config.yaml
width: 512
optimizer: "ademamix"
beta1: 0.9
Rows from block 9 of a small image classifier, named by matrix and row number. Rows with one number belong to one neuron. Each number is 128 + 32 x the weight over its row's rms, rounded and kept within 0 to 255. All counts start at 0. Numbers have three digits each. After the name is the row's rms in percent of the matrix's.
After each neuron's rows are labels from the 100 images, of 14976, where the neuron reaches its highest value: "responds to" is what is common among them. Only what is clearly more common there than usual is listed. The data: capsule endoscopy frames (Kvasir-Capsule).
# fc1: MLP up (model.blocks.9.mlp.fc1.weight, 1024x512), inputs 0-56
# fc2: MLP down (model.blocks.9.mlp.fc2.weight, 512x1024, transposed), outputs 0-56

fc1.321 071:106135096108115150090173086104123154096131103159123157148150124198147129078113129093108132155075115148136165126128085115091107164121139147112132142174166087068101142164164
fc2.321 089:147141083109125134132119143127112154038146097136151098145133161161086108111101187145115100115149129121143098169106123143164158093142118101085127154121143127135140120125093
responds to: finding: pylorus

fc1.544 054:055139100193106093107132107153123125111131107095127166149141067119086116097175131167106140139146113113078153101135118100120126111115125139211123157132125148094107108094085
fc2.544 083:141102169139126084173141087145103135140133098153138136117121167139144141159123135144178098109163139112115106163142120160161157181166116048090132160110085165138174190155144
responds to: finding: reduced mucosal view

fc1.668 054:142174153134183130149124100125101151079123099149143094128164183161177154052148091097121139147179162056156132154121167104112126151145107159112124160075117111090122128186104
fc2.668 075:072140118141113149121178139075110140045125140100155034081122097100076152116118178101094091115117062110108148096153134152177141189119120080114090101109139195109146096150144
responds to: finding: erosion

fc1.83 098:119122090098152097099111144173116138141114109119158126174145213124094121131129075128122162106154140095093097156157112111095112104080137100160137128143111127205145125135150
fc2.83 110:123085097118140119142120126191173099140154133050139121169094097117167136127128161167206110180116108087163082109084149102209060103065153119166118110148124120115121116087122
responds to: finding: erosion; finding: pylorus

fc1.183 067:108138044102112119127110140101166108142121147103089117088102135144104118146131111173156159083170114124113114120141198112113106110188168155120142080150121153111140126149139
fc2.183 086:139114086115170102168159116105120164095148105176050141137113148143143080134153143132119132133065155163096151136111110151133113071083087148103105086142161146142113132149154
responds to: finding: angiectasia

fc1.42 066:123111159098120147116149068160184149129150098121150106111117129167074116097102106174152146139088093092088159089096101109075095139173111079159123175119152183123104111149162
fc2.42 085:118171109130145185083087167107099116163073114123127172113115129111123115159141168086138090129170111163131107107117144146086146076119105148100096144154138087198119125123114
responds to: finding: pylorus

fc1.310 057:162141127168110155144109136109122173131130098134114154121160098131116189171202161174143123137088146106152116148126110110136137146118108165066136108170202082134128194186102
fc2.310 081:163082157116109086129113146105132124104114127091115067183146116059100105116122076131145120079089123146146202064074086127082113081089215147140130155174142114104114150156103
responds to: finding: lymphangiectasia

fc1.447 061:146163072126146076178150125156093081144088128133154119112167119177156187138177174026083118185157123083150145143175105117123131058093127135086044153126221146145097105129056
fc2.447 083:117075139099150138157126115136167143086132166107148114139118167101111091158133148156148141167126109116110143186127162165193115098150169112097142069144157102131145106124123
responds to: finding: erosion

fc1.390 057:171130123151146097065131137136099212118138118108154124130164161123142163055099125180153098117141132105090156107093091118146151189134143139123120096108161166065167136159162
fc2.390 079:102127103109086080123144131115112078130118111130136147143209145180150157073117170104128187034066141138084181067129069125134083115151124208087098136098147100141096125124156
responds to: finding: angiectasia

fc1.705 057:203147107113121109130092152122090115128194157119133141190097085104151058141090116076157136104165118120080133129099155129134112142170129110146165099149064149106073167077123
fc2.705 076:103180110126109158130161181105130145110116177158141080058133110098105129110180100082126171078102147126141130142112074103117105133139128174110052098124155151151134071112074
responds to: finding: angiectasia

fc1.199 096:139158098103148128103180132135138127163190141155156136105125108103091129121071084122166146180166077099102120104103143155083141136092159117101156143129156114116149190152121
fc2.199 109:173095154114134123074111120138139112122168151159166120176172199146111187103193179115159163125124141158125108132118075160124173127109076128117153148118150108101106136151143
responds to: finding: reduced mucosal view

fc1.439 056:153124067142162076102152101118104089082137153099118121135181191115129118091131137081148174209180124062096170170095144186087125090105111130079126140126147095112155217120151
fc2.439 078:099122162088134138138140135046138213109136141112149148151199129064117120072120137133136138146110088159079149109112118172115114053080107116100172108101151119118131050161184
responds to: finding: erosion; finding: ulcer

fc1.410 064:099128092102127099128170149153115099132067061134112143116142159098128108111102107137127100123180111121106095115110209164143138095185123134157147120162162085097107148107116
fc2.410 081:136141165168128132186091107069124119148117120138064158126132108119146111090112112118152110099086131205152145110126159047070135153136128145165151175173138096152103135095129
responds to: finding: erythema

fc1.81 066:159123148067125097092161109144127111177101143150127133116116138135166196087141130150132189206134128144126131080157183152109138147137147174132069103091125117130097159136167
fc2.81 090:081104167104070123153150193093068126094149118066165117173155159167153128169167192132132135079097159155089157134093081103112118157122140153112127089129160114140097109126124
responds to: finding: erosion

fc1.481 058:109157111074131120081090099131103125100123112158109165151122138119101125134079157214179111114087161101145132164122146100108143112093114150160119107114182136112088157195097
fc2.481 080:154134074124139097143145125150160130116127092037120156134118163116105192105077171123126144139111073101072100102129117126117120151097121152116160145102161139147091101191136
responds to: finding: erosion

fc1.548 059:149194081167136126076138101150165170102170143125130114099124150083063111138153117195154106088121156139127154099115120152115126113115174154098064186113154160199172180153127
fc2.548 085:082145087103149157087149124130103168127133093112132122166076064128121153118089156136114168139143112112097160167158137105074155169130084152135156095158154110066121092144149
responds to: finding: lymphangiectasia

fc1.377 058:173116163128106124130120133137123157082153121173205147128139090096088175108105153083137134122115146100121115059160143081113176147151132160110113111145133143133136167098156
fc2.377 078:118130147165124193117143115131107097093112139133145117151103128084148173159151112157188145161152075089108117071163115205146097091066154147148147148151162093173136114089147
responds to: finding: ulcer

fc1.15 063:146182141152156100130113088064177155148146143166137094147110101115071129087139108162169138104113095105148198152129145161085135076108148177109093106088112153138180173148119
fc2.15 085:128091107160120202175107108076153191063083159096120122114151132101127133163116182058106136119145177125156165118108096139140136113134120125122106088132116153161131071144118
responds to: finding: lymphangiectasia

fc1.229 055:099101143122117126126141117101109146153185084138107113161099088136197125112093099194150128153101171076092158147120144089143107134096126105124053083151167099056099160124175
fc2.229 075:084203121118132100103085112122187114165167128090103133092105095132104144100074204163121153149147151122095138207156180169129123158150099127124108155094143114153066116147099
responds to: finding: pylorus

fc1.351 061:039142082173095092107087096142176136093171056140165179135105120122097179070092079102130137138117155132097128133177118091143131085156144182157108141110106120164182142126116
fc2.351 083:180123139132146099112106118092118143107149124145095152142120126150157138102133123123169105061126162132143098125085062115164190141122079123124146127156101135153156182176103
responds to: finding: reduced mucosal view

fc1.296 092:124177089121106119090113085166109108168127165114130111160104150131185170109162112114155123098137152085084132086118131114060091101154137080139108166172158132151123127144136
fc2.296 118:084190123178167164117128154120142176163155188118100109105061173114106110143146130151073067118104119148113116108107135102132105128160167115113132176095129107147122126144085
responds to: finding: angiectasia

fc1.82 058:143129187050126143101185096160125144159133089197152126161103137173127144133109141142140160154110129113139067156090158130140167149142182093115082115139123169144110166117152
fc2.82 089:118160086082148136135066124195150088164133110136131154085142136098122090128074139073131148131202128175088131076097109088083146135104118170156107120143162068096100078157122
responds to: finding: erosion

fc1.2 060:141188107132107093104121080108103173121210177110069094124066149186110134071130120091143140143041141130147153163149113107143090065128137137161110104094154156142088115121162
fc2.2 078:169156164129146150137167147052116149078105099155167100102108121135172059115148080145142135069164150156170104093175051048127137145145175084046149131111137157188154119096138
responds to: finding: angiectasia

fc1.132 058:127146114162156083161101000116163107174197084109102108103104150113132092102152160168138093126119119112140166119135159162135103125077183090115081126083178152150117121143149
fc2.132 085:124097087099129135162126145105089154145123162080139094112140093118074134168135228139114151162177077101065130207093141138144108136116142136127109090120096149140173113134089
responds to: finding: pylorus

fc1.468 059:104122095081164067145064150144188150124108131117102158100100181061151140104072083132165098042162118090095138114171144118162047170187132126103125212154225150153155150142100
fc2.468 083:157081150108116132092089152088082193084141121111122107104190101158157099111102122157169151120127163077148117145135100143112096172125172068095161114144094173123196140130053
responds to: finding: pylorus

fc1.37 059:159165152108108170070111131063135115159140124141083121122133196111122070149147106127098186128103167154155123101126144120066065064132124162069075132134150115134184129096126
fc2.37 085:117087152123154115137096150079089162102134162155080122133180096124121134105150124127133141182057167151137120132142118148136113141087168164134162124144157132149115122120129
responds to: finding: lymphangiectasia

fc1.587 061:180191139168174130109118102137144098142097080111157100110116162110041162144142114108159161104130130158151130057100078126092108196156140133103134170147187036183128127121163
fc2.587 085:154131100168152098087058120102092146159223160164148129114176123147084168138122126113114076141184138141085083150178125162124125092170107152140122130076115161169142123158143
responds to: finding: pylorus

fc1.721 113:129153152075123127117156123117106135119155123139126150191114145098143169071183074128177139124103131099123139129150144133090109156171162115171100086105165119110083148150147
fc2.721 162:125136128136071094120160208131096114079121032131134134135138126198133157163143179089096080092148160117092132139058081163160156130111084132108129126146114126159161109185093
responds to: finding: reduced mucosal view

fc1.553 056:096069060044166114132138121150171148146119136129169111195073130168160112076145136121152184101133131144092077127113070101127146188106152165170139105126128131122102158098136
fc2.553 081:208096103123110110161110131116141167130133127120158181130141127126155153124177151052111078041145075144146105134091084128069122177120142102091107228094133119133089143134095
responds to: finding: erosion

fc1.233 058:097132134129130087155109092100136136095132109156100137098150173147099108081088084120131105155094130149093172133085091156149102135116141149129083108109132065107142134147131
fc2.233 080:084131164121089140141171115052064102054091107078194140127144139133166103067158126171129153148115096161108163089169100135116153080165107158065103171126172160135126119143141
responds to: finding: angiectasia; finding: ileocecal valve

fc1.625 065:130150130170120096166113097121150099123125101144141149161160111076127131028104068096137087149088188102120163150124149131080088115181159118115117100130174126071141171139167
fc2.625 086:186122115126089103141132117133096112112134072105128136107139066134132145159125158148178153152158126096130168169102115105111148121103098113136171165140135181133183122142114
responds to: finding: lymphangiectasia

fc1.632 068:155112166110137059137141154190129132127167101157138120120155146116122085155147107087125131182088112085102058104096154137137149160090104109071148163103125121136179148142135
fc2.632 091:142156103117107101156094113105190098151132171092097108079127103141115108153142154139140151110107132109065112169091156175125068128149158163141134106122147127116088099059124
responds to: finding: lymphangiectasia

fc1.128 109:145192149192136141121120119161131123154135189129167114188094122107137168158132119125123201172174158137062128044153094089139198151164160139111038054062120109132116138171113
fc2.128 150:149162122119095115089087155120123172127102124119153132113155118174132118128138155136107122154093105138032116104128117075113158106108059140159109111139100136147165151132113
responds to: finding: blood fresh; finding: pylorus

fc1.276 057:124123108134141113092128105133137143131077132179129137168130123163151130110123101061101137194063083015078141103095102139111099130130087109111149161081139191147053183134172
fc2.276 079:186133106114172129104088098124088120139136127111173126149063136114115138203144172093171120117157113080090080175105172133143160168135103081104162165148109151194148154153122
responds to: finding: pylorus

fc1.440 058:095119125147085149113142113117058159157115109059133159178083105180117182108121120143132105097100208104143149119151071114139128135171160112130194125149117128137158113122142
fc2.440 080:139104176137135121108143146129142117124136129079180128127109141120146122114118147121121117114153123106204136122155112161133117133102103091164070176154237127102148128107104
responds to: finding: foreign body

fc1.472 063:088132144130126115102129108124108187155138159153099140185119147110123150107128137072160146187135141111130199128168113119087170135093111139125088181114167156102082103148167
fc2.472 093:146109191124153129110132111113150191106128189139194168170115129127095134165062178145132111165152077104087096173109154179149169129094139053112164166182137141174092133148102
responds to: finding: pylorus

fc1.75 152:182137132104146127093117104197124140146156145149166123153133163105053130107128164144149142099143144125147118133139095149138079118126180124156093155110155121126118159184088
fc2.75 092:144106124121145107100086124176138122079139139156137105127148081079165069119168088093116070108095108107109148124140093137096161115079126129134134199124112135110140160093139
responds to: finding: pylorus

fc1.507 063:122107150179131068116138093185095154113145090159162105110171164159129090116129055140135160145099191122137115104114142144115119113180134102161126133072209084101132143139127
fc2.507 092:161097062129082127127103168116049167046130098137081101096167090223139125101102186100139212121103182111081117108090116111137169076122103100126116143142142153075153110140155
responds to: finding: lymphangiectasia; finding: reduced mucosal view

fc1.33 076:134143170118136117133173095154156160101148122149162146106123066131126131127123130111115135154139169112080174060189131124115139166157170175119090129177157118118139124121110
fc2.33 083:117099154166115167118098115133114091161134160148123157076120109152098080164092179104195204113108128089144111122125103107164084135123155127113082112151151122106166150184138
responds to: finding: blood fresh

fc1.13 057:113183178115099127157124083152060097136140115129095195157168065097117130142134132164139107189149186135185140051188088075138144181187142132153160150146133117155162155122155
fc2.13 082:140116184147130112117166104121157093192145087167149148156136161096148127145104128142151122111199099177124133121135144184141099102159135156145103141149192113121153114140114
responds to: finding: angiectasia; finding: blood fresh

fc1.441 055:082099147126109149091155153152147124109151079104163084181106163115089097095162144150119145093149144187110152153114136110119102135187139133099070122078112150112124136075152
fc2.441 072:183095121160105097146159113159137071080073112133169132137111092177121084102143141144156133118134136093146111084134129145077113106132082170134124221118130147111094139092091
responds to: finding: erythema

fc1.345 057:154176109071098129124137126133129143071080129097137165167126162193215159069143072128152153120130204063151161172152118105121104135198102132152111048120134073062127150145114
fc2.345 077:143187137099095125098141192119148125079100116107128116130149127113109115142152171153125124079149129086120087103122078102167107115138084098074109147124218185173135144124170
responds to: finding: angiectasia

fc1.254 094:112152142097119108078068154140077127117139064091119147081144128103141121131148111089120124146110140104106076102158128098157087105121157093086082158059162121116123139139143
fc2.254 097:133148068130172192141104092183094125109066109094121131143126129076165080173163151083172058079104116179080131141138092108117101106140155105047082104108130095146091160112129
responds to: finding: ileocecal valve; finding: ulcer

fc1.550 057:138099082073109174140179141170116098121191136169157107148122163144099172178105114132131189162112095122104136087162111178134114094171135153112075124118072084092120169101098
fc2.550 077:132148088175142165100143117122139105083126062099123152114124115097173129165064127140143162124161101144148133148174079112151100081100091103147135143150192165119177110103134
responds to: finding: angiectasia

fc1.365 060:114125125067107137091171160077102132095157151099182097208086164102147108162093110137093161097098134108156111090142088139149093183137173126128180153145171083093159166178138
fc2.365 086:154129141138183150068102143103090154142142144127130151167155192112140169177123128076110166134161144086101035179135156146104152157126129123103143126123137093137125182129138
responds to: finding: pylorus

fc1.399 063:121104129137150117093126106182113102110108111143164148170122151140104110177189141139163163096073127081095089155126137111138082114146143099141097119071128098096129149150114
fc2.399 086:117091049184125140124186114110090183088043094121116154110136077193056156106112203076144152143136163096069122155173110155156153116155140088137108183187104168129189064123167
responds to: finding: foreign body

fc1.524 061:088157125108200074119169079147165142140154043134118084091175137191159166160162062112103143121139176101080100106098126123141115149166088134120098116102162110164148107187166
fc2.524 087:130162219087124123161114187113129189139102101119118141111148113144109107108088117120145104113147113159153146190158127107062142103190183142134153142086172183112118116169074
responds to: finding: erosion

fc1.588 062:112103096108164058166085095182115111128141109148118157177166139131096125120138084101198144175119118061151192144147103104117101159152132162178126120102119133140125127185158
fc2.588 078:135111120154156118153077093147160146137205094088176081164146183104133110149100086072085101132154137155132116171108164073123150207137083172112101163160132145155157147105107
responds to: finding: reduced mucosal view

fc1.580 062:125149127131099140131067106150144075154065143100112195070088125116123120118146122165231095167128122139083111055113123116106120120215181067144126185179115096194129149159160
fc2.580 085:118044090112083097205109108143088101157131134131110109142204117108069066195115111141183145134141129115142146170146158117155113166156198144153134145084100160098178167079137
responds to: finding: ileocecal valve; finding: reduced mucosal view

fc1.519 054:119179137147141096098160133124075128139157118086106143157137116109152075131120141127111209169052156148117080061161128051092078099127098132156067159113138109167109138098136
fc2.519 080:144135145179146086149119117103135117175180171172140130149103172084162093157115108133097129154113164126157157168100162137138120163131129175139119171124153135089143181119089
responds to: finding: blood fresh

fc1.68 082:046167171124094166158120135103116140152149120158129145148182123155050099118181101156165127178119130095114128129151193108118106120162148140106111151143120087131091158114130
fc2.68 093:122169135103110086109169133119137155161102154169098146197175155106156134117170159184122117077152151084156158112117120118114122135115120152129128089165134087129114088138127
responds to: finding: ulcer

fc1.641 063:156107144089080122120122112190078166087135117144129164125133128156142186097098100107106130077153131092150166118136132112158121156177154188124130150125066117107212141092149
fc2.641 080:118160095148099149151072178095090097079119134091132085121143149053083122087115164078160148187136104188164134069092085154114152130108168165145148082154135121133163086138195
responds to: finding: angiectasia; finding: ileocecal valve

fc1.739 069:057122127156114130134138133116140142106159113144149133126190141119169141065132138056113189138186168083047154103131166094121102130182151090130111097069141109079152170085153
fc2.739 084:136115156182098061098120210114158095126085159133172123126110149089145097135129233107158156066106101173211124084130092152125154131189110137139100163151090165135119156152100
responds to: finding: erythema

fc1.525 076:113151163128044172110182128167174111162171065104130167119115131102083125110090152131146183176129106101057093125176157131136113145131121137082118147168110130114143148119152
fc2.525 114:090134193185125095134133094123079118165057213099113090171128134112142101109137122182086079092121142124157120121118042107144098146113136176125149142135119069151144122150122
responds to: finding: ulcer

fc1.494 054:133108135138140111114143111170113102156093159145104088133129111135106170165183158146136169110039194150114119181162058116155120129143120175150066091148137078096155121078144
fc2.494 087:099185130171111088124119164181119087113142139094101156115173140128110153136142078165178157117093165168120115167154097190186082113152123112046097132135139166112103100168134
responds to: finding: angiectasia

fc1.131 055:142147126122150158102147077115090153112187104126126125182144152072078091141141107167132165198136174115147153121159087099149027057155147120136116167107144105120123107075143
fc2.131 074:135156097103191156158151155125099148110104176064108134183157124068172076146123112067134098156153120165159165121144073104139113126090132128090081112111168128096108173150111
responds to: finding: reduced mucosal view

fc1.415 057:093147113131105156155143077124108140077183154175184138103141125099120113122142122137151142149149136110143121142134130154057118121084109143150132130140171118144109169095096
fc2.415 081:065118130162079082161131154109115167092116175135149128109172108106140146068143153121104124138133165121091147122122115149103133090119128133071158141130139155095072085190180
responds to: finding: erosion

fc1.611 061:125144126188147048092133064161112166093177149132165142117096141129143102115161125130222161117114122139126203114134192021130143159126171137123096099164133108125107182120110
fc2.611 093:143109100093144125082075169116125096085105126135145148152143162147076155100154105084096133138096122111123128133098136161093164151083053109161075136146145143104211101178113
responds to: finding: lymphangiectasia

fc1.89 055:118150149069098132094076095104112078186108103124146169112054150099152125067148121149087133104054127117131139126142094146116103127135100092154117123102151079163118115129137
fc2.89 079:158082172199105122152125106112083133159104175160112127218088158145145144143157134108138183144113169159174089148138149125194125152135126163108140165122130124154114172166111
responds to: finding: reduced mucosal view

fc1.103 061:111121117133142103077141132185060124086107096086113143182112146192130122127122120153113219102090135133126134086138121088121155155103138140105110151116152098159117170091124
fc2.103 089:147105122104099084141106121102094112134101255140112119102083128084128081128127150102133076110193100102137106079124114209119118119125111113124100095103172159109146163089154
responds to: finding: ileocecal valve

fc1.418 066:150180107126122086147142115106068165171152138126152127156088135108141122086119135133114113162157123134104108138174139109117136151146176095167168096121108106060119146127085
fc2.418 083:135127094133122133167112163119084141081111167138186148074176122183121145154137059121070173053100129128129160098123023101141131109141148146126159156176159139167155091129109
responds to: finding: lymphangiectasia

fc1.261 058:116149123110130127137112098147174117214128172109172054168093094116149179147175153109140146121089168076118141100125138118106133161133134121108152150158168084106104140127133
fc2.261 078:138089145187116160103111105099110140152082099148103145127114108137116145223110205094143110138143142110110090126146132164153112107085091109153124160087146166140148133122150
responds to: finding: pylorus

fc1.538 070:160118155127173097129166099180106126077188137154114125147147068133119142128089106148177165142123164161123142158146151106105113097181174087134094071110190176143144150147137
fc2.538 098:133093107095128173146193098131096098115100183125118178115145168068145123189117135123116136172112116141216114107153180187181118136061157100163148125100108123113149141112148
responds to: finding: lymphangiectasia; finding: foreign body

fc1.317 068:179145065188139100151154097098138093193120085157137104122132093096098128156111122112142181116149119113165100135226093114100156126094151132118124168058120168138137148163136
fc2.317 090:142169145136084125151120082125096165053197120112092129112117097103135113182123122135119126113104165160135129168047076170090124191144179128120122152150138133162128103117155
responds to: finding: foreign body

fc1.55 062:096122140165158126111160154147143115154156119145104148152122109108158134095119153154188119105122115119116076133157095092135135182171147179130115103093132139098096179094143
fc2.55 089:094105139103124172113116118109183059094125177099058124106134131104106140135126114137101143125090122113114174137149091117138164167097139147124152111147105133067113131222122
responds to: finding: erosion

fc1.17 060:084155170189142145110131055123143137110117138183139141117179111178135135098120169112131133178130155117100166153139148153068152140135141106137127092161110100107119083135134
fc2.17 082:124165134175101111112178088114115124166138145135094118119120107162159084123112160212191160109123079155113127149145137104141114115162168170104114110102155146155161125128143
responds to: finding: erythema; finding: lymphangiectasia

fc1.319 057:073147111172124162088118116079085051143125123122138188227170142183153160167124161145171135133118110069099128170073178120140137059111116146179076159071160134118157183130123
fc2.319 090:102207158129070037141137145116144100172145105064181136093202124149178131085097125171160185115111110110062151138111085102163164062142104121098114157118153164080152133122133
responds to: finding: erosion

fc1.627 064:162188162136147075070196052164089111089156139154173099151173162205127164105108185132104111133116161090150102104091157061120105143072137133102144108106162094090164153203194
fc2.627 086:083111149071136133156121131102114169098102158080125138071155161053116138081128122126196115170194076170097185135158132157153138155093108162086103089093148173113120095171171
responds to: finding: erosion

fc1.461 057:129128089098124101111135148141172140140128124100115130142112121065122082131168140150103162053138155166114148100166062138103140142153112075077111134151156103145128118106107
fc2.461 078:135122113116119112136089132146087106181152141166153157166206159157130136141127134147134128116088164143165106158159148120101137125150170156119215108186147134111072117145106
responds to: finding: erythema

fc1.425 055:129079122105145116147149161107082129131141113153135211137110154171111138112053162177140204131117099133122141101187139124076097071185095163085117141151153060171105152092136
fc2.425 085:095113180162121112130135158140158153120120140098085185109142152144165173182155134169082169124106110146128133117170082150165113106141113146069073112093197139116124089094154
responds to: finding: angiectasia; finding: ulcer

fc1.134 069:119161121144058166077157183192120151101131103161092134112192103165180130000153122157087118127117162118121091129129136093095128133134185147142121184145139156117144157082183
fc2.134 104:130140217109120128181123082158134108158138164146104112176069128122132080143128155175139149117086130132147192141119091134118136132151141172112124102156134174141093114152101
responds to: finding: pylorus; finding: ulcer

fc1.380 079:219154094124175084043171121212141124165129128113171155148128136101147159139129179153166147126118131147087112113120077100093131165130131157106120118104141098073168151168103
fc2.380 098:155132152156150097135152124165154121115146130131179131145104176152116146109149225147113105169150095142120134113067136142097140210109143161134143114143159146099086128143129
responds to: finding: reduced mucosal view; finding: erosion

fc1.109 055:091104148107132121059079121187164118116173110136131127111113158142134148096171144138162117120126082115099166153155180121102156110079090100177071151167171136094070132147190
fc2.109 088:153155155112138124182151086183113134106139131143155166156112164126140084163132217135166157122185079130158100159113158142108135141106122118130170146129129117191128115168071
responds to: finding: pylorus

fc1.466 059:135121144106104107106163102125101164169131070179186133131147144133135124085140113126130114097159207027140135147111117147097144118153127086115144112122189169071153151101127
fc2.466 080:163146080149077118114177145209175086095098106101075143119146061185161089107116093143114151064135176149089077105141129127113073084142090136132125168186152165144085127125113
responds to: finding: erythema

fc1.708 055:144162087099160079102147118153060102194105188125068095116137132098145143130119103115118181160104142104113174089154122105107120112155113084154144097113149105108116108150111
fc2.708 085:136147102190145122145132147161157113129141171137164121180129158117106111151101085110103093083134136172124166112128075082130101172114156125109122138152153114111115170124102
responds to: finding: reduced mucosal view; finding: blood fresh

fc1.606 070:086154155095174165090093126130179188083089190156151111133112188119164137132086120123208150091130141125106107102155180115054130145148146140130089076165089109112156149140099
fc2.606 089:097117116091160091095135148101129148135161137121181207208109148078068160121191090097089109166215127114163151181195148059079161197145084138085129102114116104124114108169147
responds to: finding: pylorus

fc1.612 067:163141093116131134121092143157111168110069110149165187136131164162138114132149099159144177055090148129132138085166143112112085114153186124140111113118125114129137132103122
fc2.612 089:150122075136101143144075088155162092091145099134088121127103091122109116130136149098162120094129105131161129093121126167115154173126118158139115151174117141095168091047139
responds to: finding: lymphangiectasia

fc1.221 060:134099097127131074145147106205132161190061128137107170163114148162091121135132175130154145087089131166136191141134106146068128132177109130108137113159120114178111122167104
fc2.221 095:099098147095162049119107138121097062200166207153096149105137192143131073129132088114066189072161127175169156087103106150070131140152153180117117165138117130101076124150098
responds to: finding: erythema; finding: erosion

fc1.590 064:117072131073129181072089107138097150097151123157163106124136132097148186134122092116180167073095139092131157124117084189105066208202110125086112138123155111099162158077097
fc2.590 082:142120172166162111123089139133123125187141134114170114126136145109137155185123195159090158114066121169107123128148128091148112127149108161121144135172209112129073159136119
responds to: finding: erythema

fc1.706 056:116079101126152160064165134137163151149094119153203125135162128143083116168134168101144116097166120136066153085145134112086153062160109147165132159181168111149107129130121
fc2.706 072:127084134081111127062149166118079094111142124163127111137149134128134049128134153115061167145144121098157112111153192096137150145092134143163133164151067083101104126151112
responds to: finding: pylorus

fc1.594 059:126167093181113090118091114103165193122138135179128171169172118097065142119200112141186132170144112141157125128144148159130129142126109153164115177094138168120062181115096
fc2.594 078:108054119113095155170145140094133117124152148214092105119157104120099177146151183115093049150067144095124143164151087118189170113088155125110130157140177122096138125124113
responds to: finding: ulcer

fc1.30 055:103077201200158083090095115129125105146162142181124153204097146123167171065143131206165122127107181125056122105107177106087189117105167103104046131124143153121126188149100
fc2.30 082:115149124083111150127182167093143118139113157094157116121153102175088208130113118094130135114155135149164158174114100118092101150116098126172129147084162183150134099146086
responds to: finding: lymphangiectasia

fc1.605 056:084138110127192129123087138092121150165064133118114143103115099183068178113166068126153190132097115176084112130141099134113093069101181159091169140133128088123093132127137
fc2.605 076:123072144065103128155138116107092137104143152151137157165122155126134046140110155139109125154136092148162126068129106158152145128097142168105129152156120114165108125154125
responds to: finding: foreign body